config.toml
model = "sound classifier"
hop_length = 160
head_dim = 16
kernel_size = 9
warmup_steps = 630
Rows from block 3 of a small sound classifier, named by matrix and row number. Rows with one number belong to one neuron. Each number is 50 + 12 x the weight over its row's rms, rounded and kept within 0 to 99. All counts start at 0.
After each neuron's rows are labels from the 100 clips, of 14976, where the neuron reaches its highest value: "responds to" is what is common among them. Only what is clearly more common there than usual is listed. The data: synthesized solo parts of chorales (CocoChorales). In brackets: how many of the 100.
# fc1: first MLP up (model.blocks.3.ff1.fc1.weight, 576x192), inputs 64-127
# fc2: first MLP down (model.blocks.3.ff1.fc2.weight, 192x576, transposed), outputs 64-127

fc1.491:66 48 48 70 40 41 44 55 50 54 47 51 32 50 32 30 61 58 50 37 57 49 45 52 53 43 64 24 37 68 54 64 61 50 63 61 32 23 39 53 35 51 88 58 55 61 48 51 68 61 39 46 29 64 47 51 61 49 54 45 35 37 45 70
fc2.491:36 54 45 48 39 37 39 59 49 68 39 41 57 49 61 47 23 36 37 47 40 54 78 34 52 47 42 85 44 42 30 37 49 37 42 61 69 35 57 42 30 41 47 59 61 40 73 63 53 43 49 33 65 61 51 48 61 43 41 59 39 56 48 34
responds to: trumpet (93); note G5 (78); note F5 (41); note E5 (27)

fc1.398:49 38 43 48 60 50 52 46 50 45 38 27 55 47 33 45 66 39 38 32 40 62 33 26 39 47 52 56 40 37 59 49 49 56 49 50 66 45 34 51 66 51 54 32 45 59 48 51 59 68 49 61 46 59 33 76 43 61 46 62 76 48 49 67
fc2.398:46 42 42 51 51 85 37 51 23 47 47 57 43 32 42 68 63 44 55 47 56 55 39 45 50 75 56 68 59 42 58 44 51 52 52 58 27 30 48 52 61 27 46 67 44 53 67 53 37 75 47 40 51 27 50 56 45 72 29 46 61 33 75 49
responds to: violin (100); note F#4 (81); note B4 (42); note A4 (40)

fc1.558:57 60 67 45 66 75 27 30 45 50 73 25 48 29 40 43 54 47 55 38 61 61 48 46 48 63 48 63 52 56 45 31 81 41 38 35 43 68 67 49 35 45 47 64 55 65 46 41 28 63 48 48 74 53 58 42 70 73 60 47 51 49 58 42
fc2.558:61 32 40 55 52 26 40 33 50 61 56 52 53 50 40 42 54 53 38 60 37 43 39 32 39 24 32 66 63 48 40 22 65 46 48 58 56 55 43 43 55 60 53 49 44 83 37 50 64 57 36 38 44 36 40 44 36 36 47 55 64 62 45 38
responds to: horn (100); note B4 (53); note A4 (42); note G#4 (33)

fc1.214:45 38 41 64 65 77 51 44 52 37 53 50 42 45 46 39 57 56 57 45 32 19 61 44 48 40 38 41 50 56 38 41 50 49 50 38 35 35 69 47 36 47 46 62 60 59 50 40 57 42 40 60 53 41 67 76 70 49 50 43 41 50 79 37
fc2.214:50 41 66 67 44 60 53 57 70 45 49 50 61 36 48 38 60 53 39 40 54 33 55 60 68 59 43 26 43 50 62 52 67 49 68 59 37 48 49 40 64 60 42 62 51 77 50 62 51 52 54 67 28 57 48 40 60 37 48 64 32 51 60 63
responds to: flute (90); note D#5 (76); note C#5 (30); note F5 (27)

fc1.386:55 46 50 64 43 45 84 64 46 28 65 42 46 46 47 62 54 54 39 56 50 64 43 38 60 42 46 31 52 53 35 36 39 26 31 23 57 46 37 72 46 34 49 48 54 39 35 53 43 46 60 47 70 56 52 39 34 58 46 43 50 48 53 28
fc2.386:45 64 51 47 33 69 54 48 59 43 44 33 65 51 45 49 44 28 57 49 53 54 76 54 64 43 40 53 50 52 51 41 31 39 70 46 80 41 25 34 48 35 46 37 45 61 28 54 44 53 46 57 36 48 51 47 52 55 33 53 40 40 42 39
responds to: flute (79); note C#5 (48); note D#5 (31)

fc1.494:76 54 32 75 57 51 71 63 53 41 58 43 73 64 65 59 59 40 41 50 21 52 64 48 40 63 52 38 44 56 55 55 49 55 45 62 67 54 61 34 43 46 27 51 53 32 49 63 54 27 38 48 52 49 52 68 78 46 54 53 47 42 61 28
fc2.494:34 52 47 50 34 53 49 65 51 53 40 35 39 63 45 57 03 53 54 56 52 48 28 31 56 40 48 61 60 62 49 45 46 45 63 42 50 64 39 45 38 38 59 53 50 89 72 65 29 47 11 33 64 71 80 48 62 63 28 51 43 32 81 26
responds to: bassoon (66); note G3 (52); double bass (29)

fc1.135:41 41 33 32 47 41 62 26 38 67 53 42 35 67 54 31 52 42 42 34 71 47 59 60 43 58 37 31 51 65 42 45 66 36 35 54 40 47 52 76 33 52 58 44 30 67 47 68 72 51 67 57 47 62 59 41 64 55 54 55 36 73 49 26
fc2.135:59 48 48 50 56 57 33 40 49 58 77 50 42 40 53 48 38 37 38 60 36 59 58 35 52 53 57 41 35 59 40 69 58 44 52 39 45 70 62 66 57 54 26 42 40 44 52 62 31 51 70 27 56 51 51 45 57 23 76 58 46 30 21 58
responds to: trumpet (92); note E5 (57); note C5 (49); note D5 (34)

fc1.189:41 35 36 62 49 63 54 63 56 48 50 33 64 42 46 57 80 49 40 31 59 39 47 54 50 56 56 75 33 67 71 52 47 46 51 55 38 50 29 62 27 27 38 60 24 58 25 27 59 45 62 32 38 54 53 49 27 64 44 41 32 50 43 45
fc2.189:48 62 56 54 87 43 50 60 67 60 30 67 45 59 50 52 33 50 42 76 43 41 75 55 42 42 53 51 46 43 45 58 52 36 42 54 62 88 50 66 42 56 50 55 44 60 33 56 83 54 43 50 40 51 59 39 54 42 60 58 47 43 24 48
responds to: trumpet (90); note G#5 (75); note F#5 (45); note F5 (36)

fc1.249:40 57 60 44 65 45 69 75 66 56 35 42 41 40 43 63 53 52 50 44 46 68 51 23 34 38 59 40 56 60 60 69 29 41 61 48 42 57 47 53 47 44 45 55 49 51 59 59 27 48 51 45 52 51 46 39 56 46 61 53 52 80 44 69
fc2.249:42 55 39 39 49 34 61 66 36 56 68 54 51 63 53 50 81 53 36 37 50 65 63 42 47 70 46 63 55 52 47 73 49 42 50 27 46 46 52 53 36 50 45 43 49 65 25 60 59 36 26 42 27 36 67 62 65 87 54 49 51 34 54 53
responds to: violin (80); note A4 (41); note A#4 (40)

fc1.259:69 70 56 60 51 49 47 38 62 37 37 44 43 44 41 65 38 65 45 43 48 49 42 46 59 29 52 59 42 65 61 53 42 53 55 53 45 29 47 46 52 31 99 60 59 62 42 53 62 49 49 40 37 70 56 51 56 54 52 54 53 32 51 57
fc2.259:44 49 54 56 35 54 55 49 38 33 16 55 70 50 46 46 48 52 39 57 52 41 75 36 50 56 46 82 38 56 58 78 52 43 49 67 64 51 23 32 50 56 59 57 38 51 75 45 56 47 58 42 61 68 52 57 58 65 50 51 65 48 57 55
responds to: horn (52); note A4 (42); note G4 (31); note G#4 (28)

fc1.277:53 58 40 37 81 56 54 60 49 46 36 48 47 40 41 48 66 53 42 63 71 45 38 53 59 85 41 34 50 59 59 44 44 41 45 34 48 37 39 43 34 43 39 32 58 36 47 60 51 49 54 35 48 48 61 54 59 45 43 45 83 41 45 21
fc2.277:55 44 50 52 57 50 40 53 44 53 43 31 63 30 50 40 52 56 64 50 44 46 48 46 35 63 57 51 39 63 68 52 54 54 73 42 53 44 50 54 60 56 42 47 60 49 60 51 28 37 43 82 45 47 49 49 63 56 49 53 47 44 55 38
responds to: flute (41); note E5 (39); note C4 (30)

fc1.440:50 47 28 39 36 35 51 58 51 47 55 33 71 69 54 51 24 30 54 48 61 61 49 46 42 45 32 40 41 54 50 58 50 45 37 45 30 58 63 49 59 23 55 50 54 45 29 40 51 46 55 43 69 54 40 69 43 38 49 65 63 47 43 40
fc2.440:61 61 36 42 79 63 57 53 72 50 55 56 49 56 57 39 19 51 55 36 40 59 57 52 51 53 39 31 59 37 48 55 48 37 60 56 52 48 46 35 48 54 59 37 48 57 41 60 42 49 33 59 60 68 37 53 55 29 45 41 64 50 59 53
responds to: violin (89); note D#5 (87); note F5 (33)

fc1.453:40 51 65 44 43 45 35 37 51 64 49 44 36 64 35 60 52 51 26 41 33 52 30 40 53 63 57 51 46 39 68 57 42 61 57 60 50 41 42 38 45 38 28 61 47 54 23 66 48 53 65 33 61 36 56 38 43 48 38 48 66 66 60 62
fc2.453:71 48 50 51 28 25 45 54 60 45 25 28 63 70 63 41 45 41 44 59 61 45 48 46 38 51 35 52 57 45 58 43 52 61 36 36 62 40 54 58 65 67 45 28 58 65 29 59 58 39 42 24 34 74 75 57 47 50 56 54 47 51 53 48
responds to: violin (56); note G#5 (39); trumpet (36)

fc1.137:43 26 52 68 58 54 60 45 62 66 29 57 29 55 51 50 46 82 56 52 41 53 47 62 56 52 38 61 66 58 50 31 37 52 51 38 43 60 43 40 44 51 28 63 62 73 52 55 63 48 39 25 32 73 40 38 35 46 52 56 45 49 40 65
fc2.137:53 60 51 76 42 64 44 49 54 41 59 63 51 46 44 35 79 66 46 61 66 87 57 48 60 24 61 58 41 53 37 60 63 56 53 66 69 83 41 43 45 50 68 50 53 61 67 45 81 57 62 30 39 49 43 52 53 31 61 49 44 56 59 40
responds to: bassoon (100); note D4 (78); note D#4 (64); note C4 (43)

fc1.254:67 58 42 63 53 62 71 47 52 56 59 38 56 45 36 48 52 47 50 41 48 65 50 57 55 40 54 44 68 38 52 40 40 50 54 54 41 49 53 44 53 31 45 55 41 62 39 43 54 72 31 45 43 47 57 58 50 30 53 63 59 61 31 50
fc2.254:35 48 42 65 14 31 49 47 61 49 10 43 63 30 44 57 52 45 63 47 60 63 42 47 57 47 57 49 57 26 47 41 47 50 45 53 65 71 57 41 53 18 50 27 65 61 67 53 43 38 62 72 42 47 55 53 55 32 41 65 56 55 51 39
responds to: violin (94); note D#5 (37); note A#4 (34); note C#5 (27)

fc1.208:34 41 46 58 48 50 50 51 34 38 48 62 55 32 44 75 50 63 47 40 15 44 42 54 63 50 46 41 59 38 35 52 47 64 39 68 38 40 66 69 46 26 20 50 51 28 53 36 66 45 32 49 63 60 45 64 69 56 35 49 36 41 64 40
fc2.208:51 38 45 30 63 37 75 69 40 44 48 50 50 72 61 54 19 75 41 50 48 58 69 62 62 45 34 57 41 40 56 75 55 39 56 53 26 49 48 73 48 55 40 43 54 71 56 37 47 38 40 47 57 52 33 66 54 47 42 63 40 49 26 58
responds to: flute (92); note F#5 (65); note G5 (41); note E5 (41)

fc1.99:69 57 60 59 30 33 54 39 63 48 61 36 57 57 71 63 70 53 47 40 62 28 60 36 52 45 48 41 46 52 52 63 42 44 50 64 76 53 75 43 67 52 35 57 49 58 53 56 74 60 43 40 70 49 52 60 70 52 63 74 62 49 45 39
fc2.99:48 64 60 56 37 50 54 57 46 75 71 58 37 66 38 84 29 55 41 55 69 47 49 46 60 28 34 46 56 32 54 23 31 60 58 63 39 49 63 56 46 56 54 31 56 44 57 48 74 54 62 37 59 41 55 50 61 59 49 60 25 56 78 58
responds to: horn (29); clarinet (29); note C#5 (25)

fc1.164:52 41 53 43 19 44 59 60 52 32 39 51 44 46 35 74 43 53 58 58 40 66 50 44 57 46 63 81 47 63 49 61 55 37 60 61 53 55 50 36 56 42 38 67 43 65 49 38 58 41 42 45 45 65 50 38 44 33 71 55 29 55 38 56
fc2.164:48 47 59 58 39 54 45 66 37 50 58 59 35 50 48 48 61 52 46 64 52 58 88 39 41 62 50 64 42 29 33 53 56 50 56 62 67 99 67 64 52 38 49 46 52 98 60 42 54 43 47 40 73 49 36 55 48 42 61 45 57 51 53 40
responds to: trumpet (98); note E5 (48); note F#5 (41); note F5 (39)

fc1.202:62 51 43 58 38 53 50 44 47 59 54 42 72 50 63 43 50 58 62 43 13 61 59 36 53 44 64 43 35 45 63 47 39 55 59 43 77 51 61 53 50 44 33 51 54 51 79 47 24 55 41 63 67 35 38 49 53 54 61 58 38 49 50 58
fc2.202:39 50 47 70 70 64 59 48 64 65 47 44 56 38 58 43 46 28 50 46 45 62 58 55 55 76 28 43 53 55 46 55 45 55 40 69 35 25 30 59 52 63 52 41 52 46 58 44 46 60 65 79 41 48 37 42 20 24 50 55 39 69 65 72
responds to: horn (90); note C5 (72); note C#5 (46); note A#4 (41)

fc1.283:39 40 57 53 37 42 64 56 64 57 40 42 40 50 32 65 71 58 42 61 42 50 50 36 44 21 39 56 29 65 66 63 50 59 30 64 53 41 74 43 50 38 24 24 41 62 42 65 78 45 49 41 55 52 45 74 58 35 47 54 47 54 49 60
fc2.283:55 44 41 49 16 58 59 46 50 48 57 60 42 49 33 40 07 43 35 61 55 63 53 58 66 42 39 60 32 40 33 53 31 61 47 61 72 54 46 60 50 40 41 45 47 77 58 44 59 42 33 51 51 70 79 62 51 53 67 57 29 48 58 56
responds to: flute (52); saxophone (48); note A4 (27)

fc1.514:41 49 73 40 50 67 68 34 55 66 44 60 66 55 61 49 39 80 48 81 45 51 31 47 47 71 38 42 42 49 51 68 53 53 43 37 52 62 44 54 66 54 61 50 49 55 54 72 41 27 35 45 70 44 32 65 38 53 33 58 61 54 66 52
fc2.514:53 60 46 50 40 67 42 28 53 53 34 37 43 38 44 39 70 52 63 32 44 52 41 48 67 90 67 56 44 55 64 42 43 48 51 59 38 71 49 49 30 52 68 47 68 51 65 52 23 58 51 68 54 46 32 67 57 60 44 28 53 44 67 52
responds to: violin (59); viola (41); note F#4 (33); note A#4 (31)

fc1.556:66 39 46 51 64 54 65 54 57 62 43 43 42 50 55 66 63 34 38 64 34 56 39 59 44 53 64 62 40 46 52 54 65 40 58 24 44 49 65 51 48 64 58 43 39 63 67 44 34 55 36 38 72 72 54 36 52 33 41 50 40 65 64 50
fc2.556:41 37 42 48 72 60 40 41 41 44 68 45 65 51 53 22 53 36 49 40 59 53 50 56 21 40 68 52 44 61 36 55 51 49 60 32 15 77 38 39 44 45 56 52 47 68 48 47 27 54 55 54 37 43 48 61 62 23 38 43 56 50 66 34
responds to: flute (82); note D#5 (43); note A#4 (40); note C5 (30)