Weights of a small sound classifier.
Model: 4.31M parameters, log mel input, arch conformer, norm layernorm, activation gelu_tanh, layers 6, width 192.
Training: soap at rate 0.003, 21200 steps, batches of 128, held-out accuracy 100%.
Rows from block 2 of a small sound classifier, named by matrix and row number. Rows with one number belong to one neuron. Each number is 200 + 40 x the weight over its row's rms, rounded and kept within 0 to 999. All counts start at 0.
Before each neuron's rows are labels from the 100 clips, of 14976, where the neuron reaches its highest value: "top examples" is what is common among them. Only what is clearly more common there than usual is listed. The data: synthesized solo parts of chorales (CocoChorales).
# fc1: first MLP up (model.blocks.2.ff1.fc1.weight, 576x192), inputs 0-95
# fc2: first MLP down (model.blocks.2.ff1.fc2.weight, 192x576, transposed), outputs 0-95

top examples: note G#4; horn; note A#4
fc1.260,234,263,198,191,196,191,172,273,199,201,198,174,201,235,247,134,215,217,161,109,183,201,176,148,269,221,198,204,283,235,192,164,160,231,192,208,229,183,169,192,238,218,141,213,217,232,200,221,166,243,189,271,155,163,145,173,203,142,208,196,172,188,228,251,177,275,186,240,165,146,199,185,191,153,276,201,151,93,166,230,188,206,152,212,244,232,232,206,236,241,183,206,198,215,217,129
fc2.260,214,172,134,222,200,219,211,154,234,182,205,293,192,161,214,133,202,191,163,167,100,188,201,203,96,126,212,193,145,150,173,218,162,228,171,218,201,180,156,224,147,119,138,208,64,137,241,117,139,174,239,212,201,195,224,196,177,210,245,175,172,251,144,246,179,137,183,164,147,196,198,230,260,228,163,243,269,209,179,193,165,211,188,203,188,272,137,251,165,176,162,174,192,149,196,187

top examples: flute; note G#5; note F#5; note A5
fc1.36,217,133,236,249,231,187,253,223,232,204,211,137,176,247,182,210,237,171,268,169,196,225,203,255,215,206,169,228,147,180,136,211,190,245,197,227,138,211,147,178,263,268,168,229,192,183,214,139,193,191,195,184,184,200,202,233,171,169,171,155,147,208,174,231,153,252,212,200,268,217,190,195,220,256,158,91,192,241,204,256,154,276,215,224,195,211,280,131,208,208,143,162,227,213,154,177
fc2.36,176,246,269,207,172,223,239,162,209,151,182,157,208,247,160,203,197,201,219,217,255,145,224,182,130,151,164,145,191,226,269,220,191,240,228,274,229,181,212,113,191,305,159,158,193,131,239,211,183,240,268,161,168,143,237,178,212,255,205,220,181,160,224,220,181,190,103,202,161,189,142,236,248,179,293,226,236,147,242,164,199,174,195,236,243,213,206,212,198,179,133,185,170,188,207,182

top examples: flute; note F5; bassoon; note G5
fc1.151,132,173,175,162,209,119,250,250,144,219,200,181,212,156,204,176,217,217,196,182,174,185,248,223,185,281,117,270,209,202,180,253,214,219,174,226,270,182,136,146,232,192,168,223,154,191,157,169,132,151,290,200,168,185,158,178,221,248,157,199,158,176,153,209,266,224,216,136,213,232,197,243,191,192,161,176,226,229,195,163,172,251,219,279,268,205,227,211,207,220,163,204,257,268,147,204
fc2.151,226,170,196,214,205,217,247,271,233,266,208,133,205,161,216,127,291,225,178,179,168,113,222,205,114,237,155,171,175,198,181,161,145,178,158,240,203,202,164,180,209,266,147,202,287,182,149,189,219,194,243,139,175,234,274,301,210,263,176,245,216,131,199,198,165,210,204,199,213,202,218,225,215,260,162,220,204,232,178,210,170,239,208,181,226,205,164,190,193,74,155,199,216,153,225,155

top examples: note F#4; clarinet; violin
fc1.278,192,219,315,199,190,204,160,214,179,214,247,214,185,218,185,167,213,305,182,178,150,200,184,141,172,240,232,210,222,250,195,243,254,159,273,169,183,190,241,161,308,212,258,189,162,271,171,196,181,254,162,160,129,228,109,231,273,192,215,268,186,191,210,206,251,187,160,233,199,139,108,148,130,211,236,203,225,162,179,210,227,144,196,172,236,163,221,170,166,237,237,202,317,173,194,162
fc2.278,191,230,119,218,190,213,217,200,175,229,271,237,179,149,183,163,160,199,199,196,150,147,193,258,212,272,234,211,212,222,309,192,240,157,217,150,200,144,190,138,134,68,163,179,206,293,182,168,169,185,206,181,329,233,229,230,144,175,225,165,246,187,224,187,224,183,203,221,225,147,181,120,238,142,170,195,174,252,198,186,201,214,224,185,231,166,174,176,168,200,186,247,218,269,267,240

top examples: note G#4; viola; oboe
fc1.285,211,195,261,232,198,237,256,155,226,193,112,218,274,180,209,128,189,257,200,210,238,207,237,185,314,271,194,159,324,200,233,205,189,222,197,171,208,169,148,256,255,153,152,105,213,219,232,196,188,200,182,140,217,238,153,192,198,196,210,236,170,186,220,172,202,170,189,166,180,209,266,215,146,113,182,192,157,171,184,188,221,277,196,182,217,159,211,186,203,218,180,263,245,210,140,198
fc2.285,193,187,161,207,238,171,214,134,174,200,200,253,166,237,145,240,286,116,264,113,234,164,170,185,79,221,210,203,193,213,164,263,230,132,223,202,135,189,186,239,159,245,167,157,229,207,187,191,209,253,197,226,145,196,173,173,197,197,227,147,288,209,179,147,191,231,286,202,166,150,201,219,178,186,142,220,224,255,222,203,93,197,202,245,215,200,211,180,206,50,294,184,190,223,177,174

top examples: flute; note D5; note E5; note F5
fc1.523,241,162,186,152,179,167,190,164,164,180,225,173,174,253,191,195,204,185,165,307,210,228,257,209,190,218,276,169,227,216,190,223,154,196,259,234,165,193,196,157,235,232,221,197,241,138,219,154,260,158,231,164,164,166,231,173,148,134,157,195,246,188,264,186,206,190,173,192,301,110,207,174,138,289,141,196,230,203,228,222,148,140,169,185,210,209,237,223,239,151,231,241,169,226,176,170
fc2.523,195,196,240,176,201,246,211,141,186,155,206,162,180,249,252,216,245,199,281,178,209,174,242,209,84,176,164,264,109,167,205,206,147,185,235,234,290,208,125,158,201,190,183,235,172,233,198,199,139,141,207,144,244,179,91,245,110,130,245,164,175,178,182,197,199,259,202,206,190,241,212,185,266,195,227,254,170,232,232,254,186,197,240,176,264,213,168,254,225,234,163,147,191,170,188,251

top examples: note F#4; note G#4; horn
fc1.162,225,188,204,257,183,241,159,201,97,194,240,204,164,199,242,263,320,184,222,246,174,195,255,234,204,230,142,162,287,290,204,156,205,252,230,253,183,288,224,215,190,171,243,236,191,265,204,214,189,189,241,231,185,218,258,154,179,204,178,124,197,228,248,251,227,253,166,169,219,195,174,237,194,200,212,223,164,206,232,233,173,179,225,172,239,247,162,214,156,155,205,157,271,255,218,169
fc2.162,186,197,223,169,208,217,240,212,231,256,183,283,229,205,102,146,188,170,250,121,169,232,246,155,183,195,185,152,201,184,167,199,183,175,219,226,246,199,191,254,262,221,148,248,173,225,302,171,140,212,178,262,164,166,184,190,214,208,223,199,190,249,193,230,195,205,232,214,215,205,209,227,230,177,231,230,183,200,142,191,208,223,216,176,234,234,211,231,183,216,177,163,133,109,268,248

top examples: note F#4; note F4; oboe; note G4
fc1.438,205,262,170,111,167,243,223,156,183,234,241,209,136,197,196,234,192,264,162,268,178,201,192,254,246,227,208,104,196,206,146,132,162,178,202,179,147,165,252,185,334,172,213,167,178,210,190,220,217,242,177,209,184,204,214,239,171,192,260,261,202,166,191,173,223,221,186,228,179,153,208,189,190,179,246,190,157,222,173,137,183,221,213,259,274,242,175,225,189,236,208,204,259,214,270,165
fc2.438,181,171,205,212,221,174,294,175,132,210,219,235,213,220,235,170,164,151,212,141,71,181,225,198,202,188,228,153,236,143,293,208,203,190,192,296,187,182,285,241,160,189,171,183,156,180,206,208,201,220,219,216,272,264,258,221,226,226,233,227,169,154,166,149,162,178,200,208,181,153,193,198,239,211,182,150,234,242,189,215,230,184,171,175,230,228,216,148,192,114,123,211,190,221,228,187

top examples: flute; note D5; note C#5; note C5
fc1.128,193,215,205,183,211,176,241,227,169,125,181,164,199,219,208,179,290,180,248,284,185,144,208,182,248,283,234,152,216,162,175,209,143,218,196,218,120,204,143,238,200,324,218,193,226,210,190,143,187,200,316,184,153,174,192,175,198,201,204,247,137,213,205,185,163,201,200,172,212,206,211,193,206,265,141,172,218,191,246,197,151,165,135,266,187,203,178,148,178,258,136,171,191,231,143,204
fc2.128,200,190,192,216,255,214,239,220,192,183,261,193,214,231,213,196,231,207,218,252,227,206,164,213,43,225,150,287,202,217,194,224,206,206,165,145,281,199,180,140,219,298,176,226,196,140,144,149,197,163,212,220,238,242,169,204,218,230,180,186,131,123,96,242,115,204,209,158,230,221,187,225,214,184,198,182,184,227,188,180,174,195,182,221,223,171,210,130,245,124,201,251,163,83,227,119

top examples: flute; note F5; note E5; note F#5
fc1.50,234,180,198,251,192,92,216,202,124,121,219,165,231,214,217,219,217,188,177,200,185,195,228,214,254,221,170,208,183,235,199,259,106,162,186,181,140,241,199,117,183,181,244,193,188,226,246,196,258,168,199,190,145,202,189,178,182,174,171,261,190,178,180,118,139,204,159,184,204,206,199,248,161,204,198,155,168,213,249,138,188,170,213,178,239,170,237,193,205,258,260,277,182,182,165,238
fc2.50,240,246,197,223,109,178,200,228,198,171,177,241,176,200,191,271,243,213,205,207,206,259,228,160,263,218,206,189,214,174,156,122,244,230,177,249,244,166,191,163,119,174,173,273,203,172,224,292,171,255,119,237,261,151,139,199,242,204,190,158,184,169,293,235,164,176,117,161,160,199,230,184,203,222,217,223,233,218,210,252,151,237,232,195,109,210,187,177,220,206,226,171,222,226,181,245

top examples: note F#4; trombone; note E4
fc1.383,171,201,201,311,233,189,172,210,150,154,184,277,148,207,198,184,285,123,212,232,179,197,179,121,214,284,200,186,261,237,260,225,206,197,196,191,116,203,196,238,151,236,283,272,239,207,260,185,200,105,158,186,140,242,206,188,201,176,171,221,199,212,163,154,232,203,253,246,250,188,177,270,231,188,210,192,155,268,236,190,152,150,220,128,196,283,186,187,209,198,181,149,174,269,223,179
fc2.383,224,182,197,264,161,179,180,225,156,218,260,170,231,208,241,183,154,139,223,142,89,257,214,206,336,174,152,181,263,176,184,196,249,201,230,234,264,273,170,181,247,270,132,231,168,225,211,220,223,217,157,274,149,253,246,232,220,194,142,204,175,194,248,192,210,229,204,205,211,232,262,200,228,212,198,264,208,214,116,159,165,147,217,154,216,201,244,191,206,282,255,190,163,213,189,158

top examples: note G#4; viola; note F#4
fc1.196,200,149,198,146,215,288,197,159,195,186,199,173,176,203,200,118,208,163,283,161,240,237,126,133,206,133,210,203,221,196,183,199,200,171,232,335,169,257,183,180,200,230,141,198,210,195,210,231,215,177,300,198,206,261,208,270,192,202,231,160,185,175,215,218,225,218,283,153,170,339,213,244,262,194,178,210,203,176,169,203,194,273,155,162,169,200,243,182,196,198,197,214,199,251,233,190
fc2.196,186,221,200,202,208,194,263,200,218,191,252,131,213,182,174,128,180,191,170,218,310,241,190,171,213,181,216,222,254,156,111,287,230,211,221,235,106,180,204,179,248,213,209,223,193,146,190,197,201,205,184,236,290,194,165,184,214,173,105,224,156,186,256,238,182,161,159,193,271,207,191,115,227,216,167,262,134,145,128,248,157,245,221,191,227,169,164,194,180,256,108,176,180,262,141,250

top examples: flute
fc1.61,201,207,198,171,152,193,302,174,220,227,180,170,126,180,207,221,338,174,153,219,187,186,266,159,263,184,228,195,239,212,161,190,221,220,167,239,210,246,207,214,185,114,198,211,211,144,265,128,264,223,240,186,226,261,174,240,217,222,116,145,193,216,266,178,188,230,167,191,228,221,195,238,207,182,181,156,226,209,181,223,230,264,189,279,141,207,285,237,189,177,180,133,191,213,182,172
fc2.61,209,259,238,225,219,219,187,231,221,182,245,103,201,173,201,150,111,207,200,120,171,164,190,207,206,173,193,223,183,210,167,175,190,233,150,275,266,182,162,84,250,221,203,148,226,181,257,211,179,251,307,225,170,160,266,284,223,161,190,169,212,200,225,197,236,213,124,159,271,185,203,203,235,159,205,198,135,135,217,288,194,172,257,149,221,157,236,182,203,204,226,203,212,241,206,239

top examples: note F#4; cello
fc1.347,230,156,205,167,146,139,211,220,188,224,257,145,179,180,209,147,209,250,221,215,252,149,201,199,181,218,233,279,196,217,250,217,220,214,242,160,176,227,252,163,172,162,179,271,190,243,182,185,234,223,264,218,164,181,97,224,167,119,225,176,202,229,222,209,154,225,243,235,148,199,222,117,166,202,219,205,209,142,170,190,163,210,174,201,153,198,192,166,173,179,217,186,243,146,218,176
fc2.347,176,217,194,215,237,278,175,202,183,225,202,218,174,129,114,99,172,181,186,173,235,154,238,180,203,286,178,212,73,206,262,213,184,166,201,220,164,197,189,179,206,190,149,162,156,213,190,253,208,171,190,154,247,210,170,177,326,147,141,232,200,168,247,285,199,205,152,159,179,183,191,146,226,201,171,230,212,188,172,150,247,203,161,228,203,126,217,237,206,199,180,144,216,200,275,216

top examples: flute; note B4; note A4; note C#5
fc1.103,178,149,200,237,199,259,227,229,146,177,126,190,211,204,217,166,240,256,170,244,191,178,192,224,226,141,269,138,205,217,208,134,186,233,291,184,213,285,273,201,209,212,167,272,139,203,260,196,166,191,193,134,182,159,356,235,164,195,217,217,162,157,180,222,105,240,207,226,215,209,202,148,176,167,187,164,211,253,263,231,167,174,204,167,187,207,185,188,160,131,208,176,214,191,220,200
fc2.103,221,231,195,251,193,202,174,208,172,204,192,205,193,206,203,203,222,154,112,137,160,178,204,254,270,207,183,260,217,247,221,113,225,265,246,233,219,167,240,180,157,172,178,325,139,219,237,196,168,188,211,224,118,195,130,216,141,244,276,169,181,168,249,236,231,244,160,207,129,198,267,152,239,243,190,189,193,145,167,210,193,202,198,232,185,218,217,228,184,139,251,173,222,164,193,241